A small masked image model, trained from scratch.
Model: 48-pixel images, encoder moe expert_choice, decoder layers 2.
Training: 12500 steps, batches of 64.
Data: trained on photos of plants and fungi (iNaturalist), 90422 training examples, 8.8 epochs.
Rows from block 7 of the encoder of a small masked image model, named by matrix and row number. Rows with one number within an expert belong to one neuron, the router's apart. Each number is 128 + 24 x the weight over its row's rms, rounded and kept within 0 to 255. All counts start at 0.
After each expert's rows are labels from the 100 images, of 14976, where the router gives the expert most weight on average: "patch colour" is the nearest of a few named colours to the mean colour under the peak. Only what is clearly more common there than usual is listed. The data: photos of plants and fungi (iNaturalist). In brackets: how many of the 100, against the usual share in percent.
# router: router (encoder.blocks.7.mlp.router.weight, 32x192, trained with AdamW), inputs 39-77
# up: expert up (encoder.blocks.7.mlp.up, 32x48x192), inputs 39-77
# down: expert down (encoder.blocks.7.mlp.down, 32x192x48, transposed), outputs 39-77

# expert 7
router.7 [ 94 152 106 108 104 116 126 150 110 147 166  99 130 154  79 130 139 137 140 150 115 109 138  78 149 152 120 123 110 111 143 106 164 132 141  99 135 142  89]
up.0 [139 153 124 142 107 112 101 150 173 124 100 120 126 137 112 133 117 130 132 143 193 136 131 133 102 105 139  87  97  99 148  90 102 128 110 140 139 142 121]
down.0 [133 140 139 126 176 105 157 124 132  88 144 138 156 126  99 145  88 132 107 107 144 138 119 104  98  78 115 144 127 132 117 176  84 107 156 136 139 114 109]
up.1 [155 130 158 131 131 157 104 123 168  99 143 152 150 123 160 127 114 109 168 133 156 182 152 144 120 116 116 167 139 181 142 152 160 127 164  82 127 110 136]
down.1 [125 137 135 126 155 104 151 149 126  96 131  95 165 121 108 144 102 120  91 101 107 139 114 126 118  73  96 112 129 129 116 153  75  96 182 140 127 109 108]
up.2 [143 161 120 156  92 127 124 146 130 161 130 178 108 130  97 122 117 121  78 148 114 107 149 126 109 158 178 127 113 103 121 133 143 109 154 125  99 103 131]
down.2 [137 130 127 135 160 154 147 137 149 114 127 106 152 109 145 130 155 123 124 142 124 158  97 139 149 109  98 143  83 144 141 131 118 161  96 107 137 152  99]
up.3 [141 107  75  76 154 130 173 111 143 123 118 159 130 140 122 142 187 157  99 103 129 166 108 106 166 140 140 160 179 134  55 162 144 143 117 109 118 144 137]
down.3 [131 144 132 131 175 134 157 104 142  87 150 121 162 138  94 144  97 132 108  97 133 137 132 119 107  73 107 143 136 154 112 164  95 102 147 128 135 119 114]
patch colour: grey (82 vs 46.5)

# expert 3
router.3 [123 161 137 105 104 138 166 131 124 148 137  98 117 101 113  93 152 146 144 143 160 105 140 151 150 142 126 101  94 103 124 146 143 179 110 101  94 151 103]
up.0 [136 125 103 125 111 131  67 113 125 119 141 126 107 152 132 129 118 127 120 115  87 163 127 136  67 141 158 142 121 126 148 150 151  87 159 129 135  95 121]
down.0 [101 124 110 124 137 100 162 142 113 135 124  84 140 174 146 161 134 132 144 146 131 145 102 123 107 113 131 118 122 157 124 150 127 104 140 112 128 116 132]
up.1 [185 146 152 141 125 124  93 117 104 129 120 150 126 113 127 109  90 123 143 119 102 139 154 149 170 151 118 132 145 126 119 127 141 113 157 150 116 145 135]
down.1 [102 162 116 102 148 165 137 143 112 104 160  97 117 177 174 119 109 122 162 118 127 155 118 137 103 110 125 148 161 124  96 145 136 129 121 142  94 107 105]
up.2 [151 103 160 144 148 117 131 126 151  79 143 135 117 122 129  98 146 101 119  93 130 161 144 120 150 115 155 142 145 156 164 122 128  88 136 144 148 125 151]
down.2 [134 127 122  78 158 141 152 127 135  84 156 127 156 139 124 155 124 112 140 116 115 124  96 113 140 124 104 132 169 160 123 125 119  96 128 131 142 142 109]
up.3 [113 148 133 154 151 116  79 109 134 106 129 177  89 121 118 152 139 110 128 107 109 133 143 135 127 107 126 151 146 174 147 148 105 110 160 108 133  58  85]
down.3 [123 161  70 124 131 126 160 176 127 116 128  84 120 142 145 113 171 127 115 170  95 163 105 130 145 141 137 133 108 125 100 180 144  93 123 168 116  91  81]
patch colour: yellow (27 vs 0.6); green (27 vs 6.3)

# expert 13
router.13 [111 147 123 109 134 187 159 128 133 154 166  98 103  94  90 106 168  98 158 149 151 115 135 158 150 137 107  84 100 126 124 138 144 159  99  95 124 151  98]
up.0 [147 159 108 142 119 153 112 120  99 150 121 163 104 133  96 143 117 101 113 154 138  94 116 136  78  98 129 107 159 125 156 127 105 138 162 142 104 137  92]
down.0 [127 103 128 110 163 170 152 119 127 105 165 119 161 153 136  93 134 101 131 103 119 129 124 126 132 128 113  99 123 121 132 132 118 108 111 172 161 137 135]
up.1 [108 165 125 156 104 116  69 114 125 121 189 127 135 152 149 173 117 140 125 170 121 144 186 112 139  88 134 158 101 106 184 142 118 121 157 130  92 116 117]
down.1 [132 149 156 136 170 141 177 135 122 124 132 149 150 153 160  95 124 108 120  89 148 111 110 100 154 119 113 114 144 129 153 145 109 115 101 153 163 105 127]
up.2 [141 125 121 131  77 101 113 143 118 130 189 170 126 154 182  99 110 143 135 153  95 166 174 121  84 141 168 162 154 126 128 143 138 140  95 116 139 107 169]
down.2 [151 147 133  75 167 121 143 115 120 130 152 135 170 107 122 114 109 104 166 111 130 134  98 104 139 116 120  95 134 120 160 150 108 122 142 115 152 170  79]
up.3 [158 101 133 134 131 162 132 130 112 105  97 115 160 117 140 136 139 121 104 134 117 124 120 135 137 132 145 175 116 166 135 140 148 120 133 137 155 131 146]
down.3 [120 110 162 146 135 128 180 152 105  82 152 123 139 140  79 120 142  87 123 101 134 141  95 115 146  97 115 100 103 119 141 122  91 131 127 143 145 111 160]
patch colour: yellow (29 vs 0.6); orange (26 vs 0.3)

# expert 31
router.31 [ 99 179 116 109 113 160 170 142 105 168 136 108 129 106 130  88 176 160 133 150 144  83 163 140 164 148 116 104 100 108 132 140 147 154 111  97 107 160 105]
up.0 [135 116 132 136 139 129 117 105 117  89 141 156  79 129 141 137  80  75 120 138 140 118 171 151 133 150 138 182 113 135 177 102  86 111 130 123 139 138 185]
down.0 [109 124 140 103 137 120 186 115 135 122 107  74 129 117 105 139 142 117 143 107 132 163 121 125 113 119  93  80 114 125 113 111 110 108 133 129  76 127 102]
up.1 [132 139 138  99 143 104  91 129 154  98 175 135 117 113 111 123  92  84 185 115  87 123 115 168 123 149 125 140 112 148 178 144 125 123 109 143 158 112 130]
down.1 [ 98 110 131 116 182 115 157 138 110  89 107  74 136 122 141 130 110 164 134 140  97 125 109 139 148 104 108  99 150 110  96 173 122  95 117 153 109 134 133]
up.2 [116 114 170 130 147 128 128 129 127 144 152 135 139 153 124 134 122 111 145 119 138 154 137 123 131 143 164 153 102 148  95 149  91 137 127 137 102 102 121]
down.2 [143 131 140 122 156 114 119 137 111 110 162  82 156  99 114 166 144 155 134 160  99 139  83 157 144 126  90  86 134  95 103 155 135 103 114 130 124 123 120]
up.3 [129  96  82 220 100 172 125 174 129 117 135 127 151 142 113 143 131 119 118 109 107 137 118 132  87  91 130 147 107 130 127 140 145 150 147  98 110 137 136]
down.3 [149 134 102 101 151  96 150 148  94 104 113 124 153  94 124 151 124 147 131 115 137 129 102 142 116 115 121  94 157  98 103 150 113  94 177 172 105 132 111]
patch colour: pink (43 vs 4.5)

# expert 2
router.2 [109 150 174  96 109 117 151 140 155 137 146 101 128 103 103 109 140 152  94 154 142 113 141 157 142 159 110 107 102 177 159 178  94 138 105 114 121 137 110]
up.0 [145 108 130 123 158 126 181 115 164 167 113 153 123 132 111 138  78 115  99 142  98 133 135  93 122 117 144 133 154 159 114 126 100 141 162 156 103 126  80]
down.0 [149 102 116 117 115 128 167 119 115 131 123 128 107 139 121 148 126 113 186 176 122 155  95 127 137 139 115 169 145 115  91 115 169  98 150 142 114 130  69]
up.1 [146  96 146 119  80  76 146  85 125 124 102 142 175 141 147 129 100 171 113 115 123 136 155  95 125 105 148  81 157 117 128 160 114 220 163  96 112 109 115]
down.1 [129 127  96  89 136 167 136 128  93 151 113 128 107 113 117 167 124 155 169 171 119 110 104 102 107 139 132 183 123 132  88 117 170 129 141 154 106 102  77]
up.2 [162  98 142 125 135 163 120 103 159 136 117 107 132 109 120 158 138 109 139 102 157 110 111 126 128 143 117 193 120 140 138 171 153 141  93 125 124 117 124]
down.2 [159 118 124 119 107 141 151 128 118  93 153 130 124 122 135 137 141 112 124 165 142 115 118 176 160 125 107 148  97 151  84 136 141  94 100 144 140 126 118]
up.3 [101 121 121 171 166  96 136  64 121  94 103  87 141 100  89 135  93 107 142 110 150 122 123 116  87 121 144 143 142 173 152 139 111 129 122  62 157 138 164]
down.3 [140 119 101 125 118 159 153 117 103 132 118 138 116 101 125 159 154 139 153 144 113 145 135 109 151 144 102 150 122 154 137  94 183 150 147 169 140 116  80]
patch colour: yellow (47 vs 0.6)

# expert 6
router.6 [144 142  91 110 102 153 147 135 103 145 150 163 114  92 128 106 146 102 108 158 131 104 138 142 142 119 143 125 101 101  90  95 160 142 174  99 154 142 146]
up.0 [107 117 165 110 122 106  80 153 113  97 135 164 176 142  81 121 105 120 127 135 149 141 108 106 149 114 125  85 163 112 118 118 119 109 156 146 152 127 134]
down.0 [128 125  98  75 114 151 152 132  82 104 155 217 124 139 103 154 137 111 166 170 112 126 125 110 124  84 124 103 120 108 104 124 111  73 159 112 155 124 161]
up.1 [159 132 128 160 167 113 105 144 117 105 140 109 137 146 118 146 115  93  95  95 103 108 123 143  77 141 109 177 167  59  90 108 130  91 143 132 115 121 165]
down.1 [135  99 105 109 131 117 132 123 104  84 165 168 134 118 113 141 112  95 157 162 145 157 124 123 141 105 140 122 133 104 117 145  88  77 171 155 133 104 153]
up.2 [155 106 105 108 176  90 103 124 105 113  95 116 129 131 145 181 126 137 110 134 143 166 108 151 139 113 128 110 132 117 157 125 112 125 156 168 113 104 107]
down.2 [166 133 100  89 143 114 147 129  97 126 191 166 115 140 119 151 105 110 165 183 148 143 127 126 120 112 124 111 109  83 135 110 122  95 120 126 126 108 119]
up.3 [139 159 126 152 133 119 101 108 171  92 109 154 111 151 128 176  98  87 122 140 134 161 118 124  99 125 136 180 167 132 121 166 127 109 125 127 130 103 159]
down.3 [138 131 110  94 128 154 166 113  84 128 171 145 123 139 105 147 115  90 122 168 142 141 123 114 149  99 123 109 137  87 125 125 106  58 167 117 145 139 126]
patch colour: pink (25 vs 4.5)

# expert 14
router.14 [133 135 115 111 110 164 184 131 126 152 160 103 102  92 117  95 154 108 119 152 160 107 166 163 157 132 118 113 103 131 123 127 146 151 111  73 151 158 117]
up.0 [126 155 131 133 156 105 100 119 141 100 102 128 125 137 155 163 145 115 103 130 106 128 115 136 153 146 115 134 144 151  92 141 125 105 126  81 111 113 133]
down.0 [126  64 146 119 141 150 109 126 142 125 148 130 116 147 102 122 142 123 130  95 124 123 163 141  84 125 107 112 140 139 146 133 142 129 123 142 119 161 119]
up.1 [118 126 127 181 144  81  80  81  98 119 146 134 138 155 146 161  94 124 172 116 143 122  95 137  77 142 155 130 147 132 125 129 115 109 121 141 105 123 162]
down.1 [129 109  96 138 144 181 168 122 141 111 126  82 131  96 113 113 153 135 126 109 102 141 117 106  93 110 103 108 137 123 115 152 102 111 136 158 151 111 134]
up.2 [140 160 137  93 156 129  87 146 141  55 140 167 133 171 153  92 126  96 116 118 130 149 123  99  80 103 160 147 140 117 130 121 147 104 135 123 169  96 111]
down.2 [163 106 100 100 150 168 150 113 142 127 114 139  95 100 140 122 133 137 102 107 108 133 140 145 103 116  88 149 113 117 136 135 130 138 118 182 125  94 159]
up.3 [ 94 170 136 132 145 122 109 138 142 107 155 125  96 142 118 147 104  82  85 126 154 124 149 152  93 133 154 210 146  79 116 167 152 118 121 122 164 109 125]
down.3 [187 138 131 146 133 124 149 150 100 115  65 191 134 115 111  81 145 144 166  85 111 108 131  86 111 101 113  98 115 116 142 106 132 176 130 152 138 148  99]
patch colour: orange (43 vs 0.3)

# expert 0
router.0 [102 159 118 104 120 145 157 152 111 146 155 101 120  92 140  99 161 149 154 148 149 100 136 137 154 118 102  97  89 101 131 139 152 161 112  82 122 145 107]
up.0 [134  82 110 138 155 127 105 146 137 137 102 133 100 179 138 145 130 132 137 109  85 180 111 139  55 149 139 104 125 151 171 155 122  86 128 141 156 148 135]
down.0 [ 96 142  96 132 109 119 132 115 123 109 132  88 123 143 124 165 132 145 161 139 148 152  89 115 151 143 131 119 127 115 129 119 103  66 181 171 111 125 124]
up.1 [ 85 109 154 146 139 121  80 106 170  66  97 128 145 124  85 151 107 136 105  83  91 203  82 138 105 104 136 122 132 136 121 137 132 103 154 146 131 147 134]
down.1 [128 118 117  95  98 120 139 170 115 149 136 103 155  88 121 164 146 160 130  98 151  73  91 130 155 170 148 162 113 138 155 143 117 137 145 117 115  95 122]
up.2 [164  95 130 161 107 129 163  75 104 104 128 158 164 125 188 146  91 128 134 129 123 149 134  78 124 123 179 145 148 114 173 133 138  89 177 145 135 118 139]
down.2 [121 108 107 112 135 116 134 139 106  87 152 121 157 105 105 171 138 123  99 142 133 115  78 123 119 157 127 150 116 159 102 108 110  97 163 182 146  60 140]
up.3 [123 150 187 111  89 117 105 158 125 119 117 182 119  79 133 125 157  95  94 119 175 170 120 122 124  74 163 156 135 160 156 127  87 108  99 145 107 124 149]
down.3 [122 146 117 126 133 108 129 135  92  99 182 110 145 128 106 143 131 127 115 128 142 118 118 136  93 124 131 110 118 122 112 137 100  80 177 177 112 115 111]
patch colour: brown (65 vs 35.5); green (29 vs 6.3)

# expert 10
router.10 [113 156  96 105 100 114 146 124 101 161 125 106 155  94 137  90 136 140 157 160 156 105 155 127 144 158 156 110 100 100  88 134 157 155 113 112  89 151 117]
up.0 [151 131 143 121 133 102 115 110 153  84 128 156 137 104 123 125  81 140 116 110 112 179 116 154  82 138 113 152 157 132 114 138 125 156 132 133 116 113 134]
down.0 [141 154  89 152  90  91 137 110 127 113 142 188 181 133 198 115  96 146 114 154 153 144 120 110 125 109 130  94 138 111 102 108  97 131 141 152 121 154 183]
up.1 [135 118 105 150 168 104 115 118 105  84 148 117 115 137 120 136 127  79 132 109 110 193 144 151 110  82 116 142 159 124 133 112 121 109 139 130 172 116 128]
down.1 [147 152 115  73 129 119  92 140  95 155 145 141 137 145 131 116 150 176 125 161 115 123 115 147  90 121  94 132 109  96  68 132 110  95 143 125  99 119 117]
up.2 [133 121 126 156 189  88 128 153 163 162 127 139 160 144 126 151 124 106 143  77  93 160 126 115 112 129  90 144 127 117 153 137 102 126 183 130 130 137 123]
down.2 [194 152 126 136  79  90 114 145  76 132 133 148 150 118 110 127 154 167  81 173 119 112 104 124 132 115 115 132 125 114  57 134 101 130 185 136  94 108 135]
up.3 [122  93  78  80 142 124 117  96 105 100 121 139 152 152 132 138 170 112 117  87 127 107 158 139 133 150 146 142 148 136 116 168 111 146 116 137 147 112 185]
down.3 [120 152 111  95 122 124  83 172  87  92 169 121 196 116 101 149 148 155  83 155 141 121  76 113 167 149  86 124  85  83  84 119  97 110 180 147 118 139 166]
patch colour: cyan (32 vs 0.5)

# expert 27
router.27 [ 99 150 149 112  95  91 146 140 116 150 149 105 160 117 169  97 160 167 130 149 144  91 117 138 152 163 168 105  98 107  92 143 150 166 102  92 105 145  95]
up.0 [113  95 151 131 171 136 104 133 171 102 106 123 121 155 141 125 126 166 109 111 124 180 133 146  92 149 124 152 169 141 175 133 117 110 110 132 141 109 148]
down.0 [138 130 125  95 142 155 122 134 135  85 139  89 178 142 124 151 146 120 131  90 126 149 115  86 114 102  95  72 128 140 148 111 127 100 140 134 139 148  94]
up.1 [118 141 100 102 178 154  90 128 159 122 137 146 122  95 117 100 153 112 133 132 128 141 107 136 133 130 116 154 151 127 133 138 119  75 149 120 130 130 118]
down.1 [175  89  98 121 129 143 126 131 117 100 137  94 144 143 143 171 152 128  95 122 117 164 122 128 118 146  99  44 108 149 139  98 117  90 149 138 124 145 127]
up.2 [126 119 159 147 150 104  69 157 124 109 115 133  97 162 163 164 120  94 158 104 138 119 109  96 109  98 111  86 155 128 103 115 122 114 159 154 118 153 126]
down.2 [187 123 147 131  96 106 152 156 113 144  95 115 156 128 155 108 147 138 114 112 111 142 132 116  94 136  73 105 132 149 124 150 136 110 148 114 146 152 156]
up.3 [155  83 152 129 158 136 103 119 139  95 141 134 121 147 138 140 112 108 112  91  97 184 131 138 111  79 110 146 134 172 137 107 102 100 140 148 159 106 155]
down.3 [128 130 143 142 176  95 145 160 146  91  80 120 122 157 149 140 135 138 109  91 100 131 119 140  95  85 141  61  87 123 153 116 132 165  95 101 105 153 136]
patch colour: cyan (27 vs 0.5)

# expert 29
router.29 [ 95 161 107 120 103 102 174 143 103 152 143 122 124  87 126  86 153 155 149 151 156 100 144 157 149 143 139 108  95  93 105 159 147 153 104 104  93 150 118]
up.0 [126 103 164 162 159 136  99 152 103 102 136 121 127 152 146 139 109 146 130 125  81 163  96 118  72  92 104 110 123 146 102 134 121 122 171 132 111 117 153]
down.0 [110 140 136  91  84 116  70 132 112 115 162 140 155 146 122 122 135 112 163 131 105 177 144 106 187 131 146  89 153 137 183 113 144 114 118 150 132 129 140]
up.1 [111 119 161 157 140 175  84 101 145 117 106 178 114 136 125 148 115 152 139 128 145 115 104  98 108 136 107 120 107 198 130 118 135 124 137 146 156 137 116]
down.1 [153 144 148 149  98  80 122 115  90 119 143 117 159 141 155 165 163 140 163 110  99 140  92 111 141 138  96 140  89 147 115 128 150 135 149 134 102 111 106]
up.2 [122 149 165  95 155 168 135  76 125 135 149 104 143 137 127 105 105  93 126 161 144 133 130 110 149 105  92 127 182 101 162 114  78 129 156  94 168 119  94]
down.2 [168 148 172  98 132 117  95 144 141 175 165  82 132 144 167 172 127 147 123 115 127 136 117  95 149 139  96 108 140 115 108 135 131 122 126 170  83 113 170]
up.3 [ 92 101 147  95 161 113 100 108 117  95 141 116 125 103  90 153 125 140 120 121 143 135 142 129 121 101 145 132 160 116  85 149 105  89 127 126  96  83 113]
down.3 [157 134 136 129 160  87 156 151 101 117 146 106 162 138 136 135 145 129 186 109 106 139  88 115 150 108  83 106 122 150 152 155 133 127 112 177 136 152  96]
patch colour: pink (41 vs 4.5)

# expert 1
router.1 [116 141 123  95 104 101 146 159 101 139 157 107 177 186  94 148 147 158 148 149 150 112 139 125 144 127 106  97 106 129 122 113 137 114 117  92 134 151 105]
up.0 [ 98 141 171 151 111 113  97 142 137 144 122 128 160 138 139 131 129 138 157 104 108 115 129 108 136 167 138 103 154 135 169 140 129 143 102 116 108 134 110]
down.0 [ 80 156 158 128 156 126 118 123 129 140 165  98 109 135 139 121 158 162 138 155 152 142 100 126 151 141 141 106 136 135  81 125 123 111 126 131 107 149 123]
up.1 [ 95 137 137 130 113 109 125  79 130 120 156  97 134 103  95 150 113 137  97 151 172 132 135 143 123 151 154 155 139 119 153 130 132 126 164  98 128 143 151]
down.1 [ 90 122 143 110 129 124 120 114  95 123  95 113 132 133 119 145 107 114 118 144 125 172 106 136 133 116  94 107 111 161 161 141  92 119 148 123 104 155 132]
up.2 [143 174 121 168 166 101 122 160 133 122 113 132  93 131 172 135 128 138 150 165 128 122 140 143 140 112 118 138 133 140 149 100 164 132 156 125 119 130  87]
down.2 [153 151 133 110  84 113 139 153 132 112 136 135 145 111  89 131 110 140 139 142 168 162 123 100 115 137 132 133 135  83  96 142  81 120 106 167 101 153 138]
up.3 [160 145 110 110  86 157 139 107 120 128 159 134 135 147 124 147 139  72 121 155 193 121 147 142 141 184 130 199 144 178 101  92 118 107  99 130 157 128 146]
down.3 [107  80 167 107 132 132  81  89 151 122 134  95 123 132 129 147 135 120 110  82 155 149 127 182 140 171 102 133 104 161 174 128 131 147  76 130 135 149 166]
patch colour: grey (90 vs 46.5)

# expert 22
router.22 [ 99 158 121 104 127 158 163 158 127 150 159  99 103 115 112 105 159 133 149 159 141 114 119 135 147 121 100  81  98 110 119 157 147 157 112 106  94 147 105]
up.0 [151 131 137 141 156 150  87  85 101  78 133 106 185 140 124 103 158 100 104 101  95 146 152 121 120 162 136 120 151 138  83 141 132 109 126 135 120 137 154]
down.0 [113 136 149 123 133 118 113 149 111 139 152 155 126 174 146 141 125 119 140 160 122  98  92 141 111 142 145 120 135 139  98 139 146  84 161 149 144 150 153]
up.1 [107 159 106 152 138 149 118  94 133 102 105 132 158 114 124 165 120 165  78 147 133 107 161 132 104 108 112 144 125 135 121 160 108  72 170 125 138 143 112]
down.1 [143 122 117 128 157 138 111 108 126 113 146 136 131 139 140 142 130 144 129 168 148 154 123 142 133  97 150 118 136 135  97 144 133  96 124 126 132 103 150]
up.2 [123 133 150 145 119  98 123 131 132  91 123 114 149 121 146 190 124 171 108  97 137 130  95 170 121 132 133 145 126 106 124 118 145 102 101 118  89 119  95]
down.2 [112 114 163 120 153 107 122 112 130  96 146 158 167 147 133 152 121 124 137 150 148 142 102 138 147 129 143 123 116 139 142 152 126 132 162 148 142  90 128]
up.3 [151 123 132 139 169 120  83 131 150  74 137 100 132 154 145 143 109 142 109 123 159 153 119 108 118 153 132 131 115 117 148  86  76  82 104 189 145 143 103]
down.3 [118 127  99 135 120 121 132 104 122 131 107 113 125 119  98 173 150 171 157 148 108 112 127 164 144 113 133 183 168 140 152 130 153 104 132 164 138 126 154]
patch colour: brown (86 vs 35.5)

# expert 17
router.17 [107 182 113 117 118 133 160 136 120 151 161 110 124  88  89 112 160 139 140 156 157  95 157 136 162 137 122 115  92  96 120 163 138 161 103 102  96 140  84]
up.0 [141 138 128 118 126  93  97 100 124 103 122 142  91 108 114  86  65 106 143 101 158 167 167 133 126 106 130 134 152 132 122  94  91  91 140 116 144 112 123]
down.0 [114 118 144 129 101 137 129  59 186 142 120 126 167  83 104 113 107 124 123 162 138 145 150 113 173 112 136 145 149 167 130 164 141 132 101 142 135 145 142]
up.1 [161 107 135 144 155 161 113 136 103 171 137 123 114 134  77 165 141 150 146 132 136 137 166 103 140 144 146 109 120 107 143 104 178 120 108 153 124 130 102]
down.1 [121 116 140 121 146 138 143 107 157 101 173 110 124 159  87 158 135 136 106  97 154 149 107 168 114 106  84 113 128 165 124 122  89  85 146 173 140 101 119]
up.2 [138  99 150 141 143  73 103 114 136  77 126 121 149 147 154 123 115 146 140 112  99 138  79 131  82 152 148 154 192 167 127 101 147 124 110  84 123 150 138]
down.2 [158 144 141 101 168 140 138 129 124 106 170 124 126 120 108 205  93 153  99 107 155 158 119 135 106 129 107  89 147 158  88 117  61  95 145 162 122 102 106]
up.3 [118 120 145 131  76 142 151 141 115 130  90 140 155 113 151 150  81 124 136 105 134 136 122 121 115 145 137 127 151 105 126 118 130 133 168  95  95 161 132]
down.3 [140 105 149  86 158 137 184 132 131 131 141 136 137 149 120 170  96  90 147 145 154 187 107 146 114 125 146  99 135 129 106 124  82  91 145 147  95 144 104]
patch colour: grey (74 vs 46.5)

# expert 16
router.16 [113 163 123 114 103 142 162 148 126 152 147 112 119  83  98  90 141 130 142 153 133 102 133 142 146 116 114  66 105 107 122 151 164 164 117  79  95 156 121]
up.0 [127  94 163 108 129 153  97  95 136 143 128 113 161  97 147 164 131 117 129 108 105 128 142 116  85 147 107 110 151 152 147 121 107 117 160 120 139  88 107]
down.0 [132 145 138 125 155 157 122 111  94  96 157 121 134 118 115 174 101 165 114  89 163 169 104 133 157 140 137 128 114 142 120  88 119  76 160 158 153 130 149]
up.1 [103 149 150 137 106 126 114 142  68 109 125 152 133 159  97 100 114 109 131 129 134 122 163 160  68 130  83 136 139 140 125 110 158 152 117 116 114 110 162]
down.1 [127 116 149 114 145 135 124 141 138  86 129  74 184 154 152 163 128 149 137 112 141 138 132 132 118 129 141 115 113 133 137 125 109  83 144 180 143 126 118]
up.2 [156 108 155 143 165 126  94 124 123  57 108 171 133 146 141 143 104 110 121 121 110 182 114 132  90 113 156 178 137 124 112 128 117 101 138 158 137  91 133]
down.2 [115 108 163 106 130 121  89 120 140 133 167 129 146 126 107 156 115 152 129  86 143 112 140 168 104 161 149 132 157 139 116 151 132  80 124 162 122 133 138]
up.3 [141 128 131 105 140 128  68 156  97 123 107 159 119 114 133 151 105 135 126 139 130 124 138  85 124 133 144  98  75 109  80 148 153 102 176 161 136 139 156]
down.3 [148 117 168  99 157 124 102 128  98 123 166 116 113 132 134 120 149 162 119  89 161 149  98 153 136 125 104 125 134 163 125 127 109 110 141 166 119 148 131]
patch colour: yellow (27 vs 0.6)

# expert 4
router.4 [106 156 114 113 100 125 157 149 108 161 138 109 143  78 133  88 158 152 144 152 149 101 147 141 148 135 115  96  98 106 118 131 152 165 110  99  89 153  95]
up.0 [ 95 125 123 134 138 117 131 112 115 104 165 146 102 148  91 137  93 127 137 119 101 168 122 139  89 111 168 133 180 120 131 133 149  87 147 140 123  87 156]
down.0 [125 182 163 143  93 108  96 137 144 120 142 137 136 143 157 147 108 103 158 135 127 156  95 150 115 128 107 158 111 109  87 111 126 144 128 132 131 157 162]
up.1 [161  51 158 136 147 145  93 134 120  97 130 170 122 141 137 129  88 109 112 107 117 169 113 135  76  88 130 133 133 158 127 107 118 121 166 142 170 102 159]
down.1 [114 118 169 139 160 150 101 157 150 147 112 109  92 152 108 130 104 120 120 143 127 139 122 128 125 130  94 138 116 134 150 123 132 148 123 123 135 124  77]
up.2 [133 151 163 142 136 132  98 106  90 111 122 172 156 129 120 148  76 150 149 128 125 134 132 134  99 152 136 149 149 109 110 132 120 126 150 145 125 116 164]
down.2 [ 93 116 140 136 120 156  94 112 123 119  99 129 141 165 131 114 107 123 139 142 119 175 144 151 101 143 139 142 124 127 142 105 135  90 100 122 139 130 126]
up.3 [139 146 120 134 135 147 131 122  97  81 132 103 131 105 139  75 111 134 110 122 112 185 179 152 124  87 151 123 182 102 166 142 141 107 136 122 150 128 113]
down.3 [133 147 121 136 138 119  81 120 134 144 130 137 146 139 123 132 102 143 139 105 112 144 158 120  85 118 125 116 161 122 107 139 140 153 149 111 148 123 136]
patch colour: grey (72 vs 46.5)