{
  "model": "masked image model",
  "dataset": "photos of plants and fungi (iNaturalist)",
  "train_examples": 90422,
  "translate": 0.12,
  "encoder_activation": "star_relu",
  "encoder_mlp_ratio": 4,
  "encoder_moe": "expert_choice",
  "encoder_width": 192,
  "encoder_positions": "learned",
  "decoder_width": 192,
  "residual_init": "none",
  "nesterov": true,
  "max_grad_norm": 3.0,
  "epochs": 8.8,
  "lr_schedule": "step"
}
Rows from block 4 of the encoder of a small masked image model, named by matrix and row number. Rows with one number belong to one neuron. Each number is 128 + 32 x the weight over its row's rms, rounded and kept within 0 to 255. All counts start at 0. Numbers have three digits each. After the name is the row's rms in percent of the matrix's.
After each neuron's rows are labels from the 100 images, of 14976, where the neuron reaches its highest value: "responds to" is what is common among them. Only what is clearly more common there than usual is listed. The data: photos of plants and fungi (iNaturalist). In brackets: how many of the 100.
# fc1: MLP up (encoder.blocks.4.mlp.fc1.weight, 768x192), inputs 144-191
# fc2: MLP down (encoder.blocks.4.mlp.fc2.weight, 192x768, transposed), outputs 144-191

fc1.588 191:117109137119117164115128132111138075152151130176099111203122143158179148102150108126161157155152116095097166132100135164177143085102131183097167
fc2.588 179:123128076132133132160075139126133151156135165145108138114098088132111153097150149107100116138108112108167106159177154118101126097169129053129115
responds to: order Asterales (28); family: Asteraceae (27)

fc1.672 057:076140112149110131076098107081150110075149121167048072080127165081077127124119081075096160118175162158186152109118103150127156131123155102116179
fc2.672 063:182148141133137145075137129121156123173121185148204094127148114163120136117108127130128087147077161079134154126120166057145124154073119170090100
responds to: class Liliopsida (25)

fc1.140 034:120128122145142149048114115135161151122123197123162110120105072142147092206077042108157150132171157151121105167139128122125116122164123116118122
fc2.140 040:072176131142115140119142085106100108157147105129144187159113092154173063147131157126142143096135082086151096137114121074156147103151118128069137
responds to: order Asterales (27); family: Asteraceae (27)

fc1.623 196:154099045032133131126123083119097071158136118096088197123113082069124161123127161139091130146139074124191077096117159110111112210164116125133116
fc2.623 199:117100103137094143141153190102117185133127105090143127189168113190099146127170118100122153158085114079093124094059141084158089112131136161151210
responds to: order Asterales (41); family: Asteraceae (41)

fc1.385 048:095118096137140135088139139126181110119107122153145161128148126096147096099131127127131155113142130092110137149159141155142180161110093125116147
fc2.385 046:153126147099177143149096104132139157197108147125055126142119108146144085163108135123137060137076130144142149124084137096204154162097128142113173
responds to: order Asterales (27); family: Asteraceae (27)

fc1.282 026:083129086171127137111151162152083126124126123121150165165126120046074109063138123153138170133134095092071075090094159202136104147124184047134060
fc2.282 026:086119130164163112094110160226177110101161113127137144178169182130178086102147220124094142138081126139132139092112145101135111172087149174114132
responds to: order Ranunculales (25)

fc1.469 151:100078105105110092152126077169108136093134112162104102154115126102160121175149124150095127137140139168078153065108106137087165115145086189140074
fc2.469 174:090114115112105171110124098141146159058129111162130103128053185169114153121152138083091136082112141166128150082069149133110132119104101136106141
responds to: class Liliopsida (30)

fc1.481 242:124128109123128122148146111096117173169131101183098169086098164182165113151179115110141114119185108128149133095162121170114081168108067151155180
fc2.481 217:141130064148119101157101113112068168135159128129111117132137160085121117087204151189128103110102107142156123099136171096072116123142162208114056
responds to: order Asterales (45); family: Asteraceae (45)

fc1.293 039:081149050108114105086146110080111097229081151089065141149129102153137104133143136160087142149166087128128086195068139115122075221117146093097105
fc2.293 035:144145079169143097137124140150135141191166123150167138134103140181196084117132151169129109163091135182094122103152155156121095166087142193135097
responds to: order Asterales (34); family: Asteraceae (34)

fc1.610 164:162118089178130144083090139130115118181199081165072129084135125123112148131106089082149110082143143110137146159165066139095114130108121179120150
fc2.610 186:122122140087122123063132146100159115122142148156154135128213154090094146105073137153073131169097133153157189125173139091160097122091106142143160
responds to: class Liliopsida (26)

fc1.208 227:153163119152145129084133157146156186167142127172206081126109168114167113130121093138156104120077123156097114130142143174135095184168118139086128
fc2.208 208:107080173191058112070137120116152094173140132105074156136130218150113127129109140167207105130153133092098127104103135092112124137150104073063177
responds to: order Asterales (27); family: Asteraceae (27)

fc1.387 242:107118079114175149169112114113146076112130172146114214169100112132112074139147116093151183117157113119122139099115128121174117157136128094155022
fc2.387 229:192097130159146138135092122172120162128142151112121119160124187103064144102140098165144117154157143120094153108091132115127118146138143161170128
responds to: order Asterales (48); family: Asteraceae (48)

fc1.175 245:128099215118115141157141134101046124118094080079089082158152155245143100134198155162112142153100103138088143148080113109086161128172115124147119
fc2.175 218:154071090122098050132156149133159113099102136135136134129134108053124134101042105114155155119138101094159106064167152129193126151157107099173132
responds to: order Asterales (33); family: Asteraceae (33)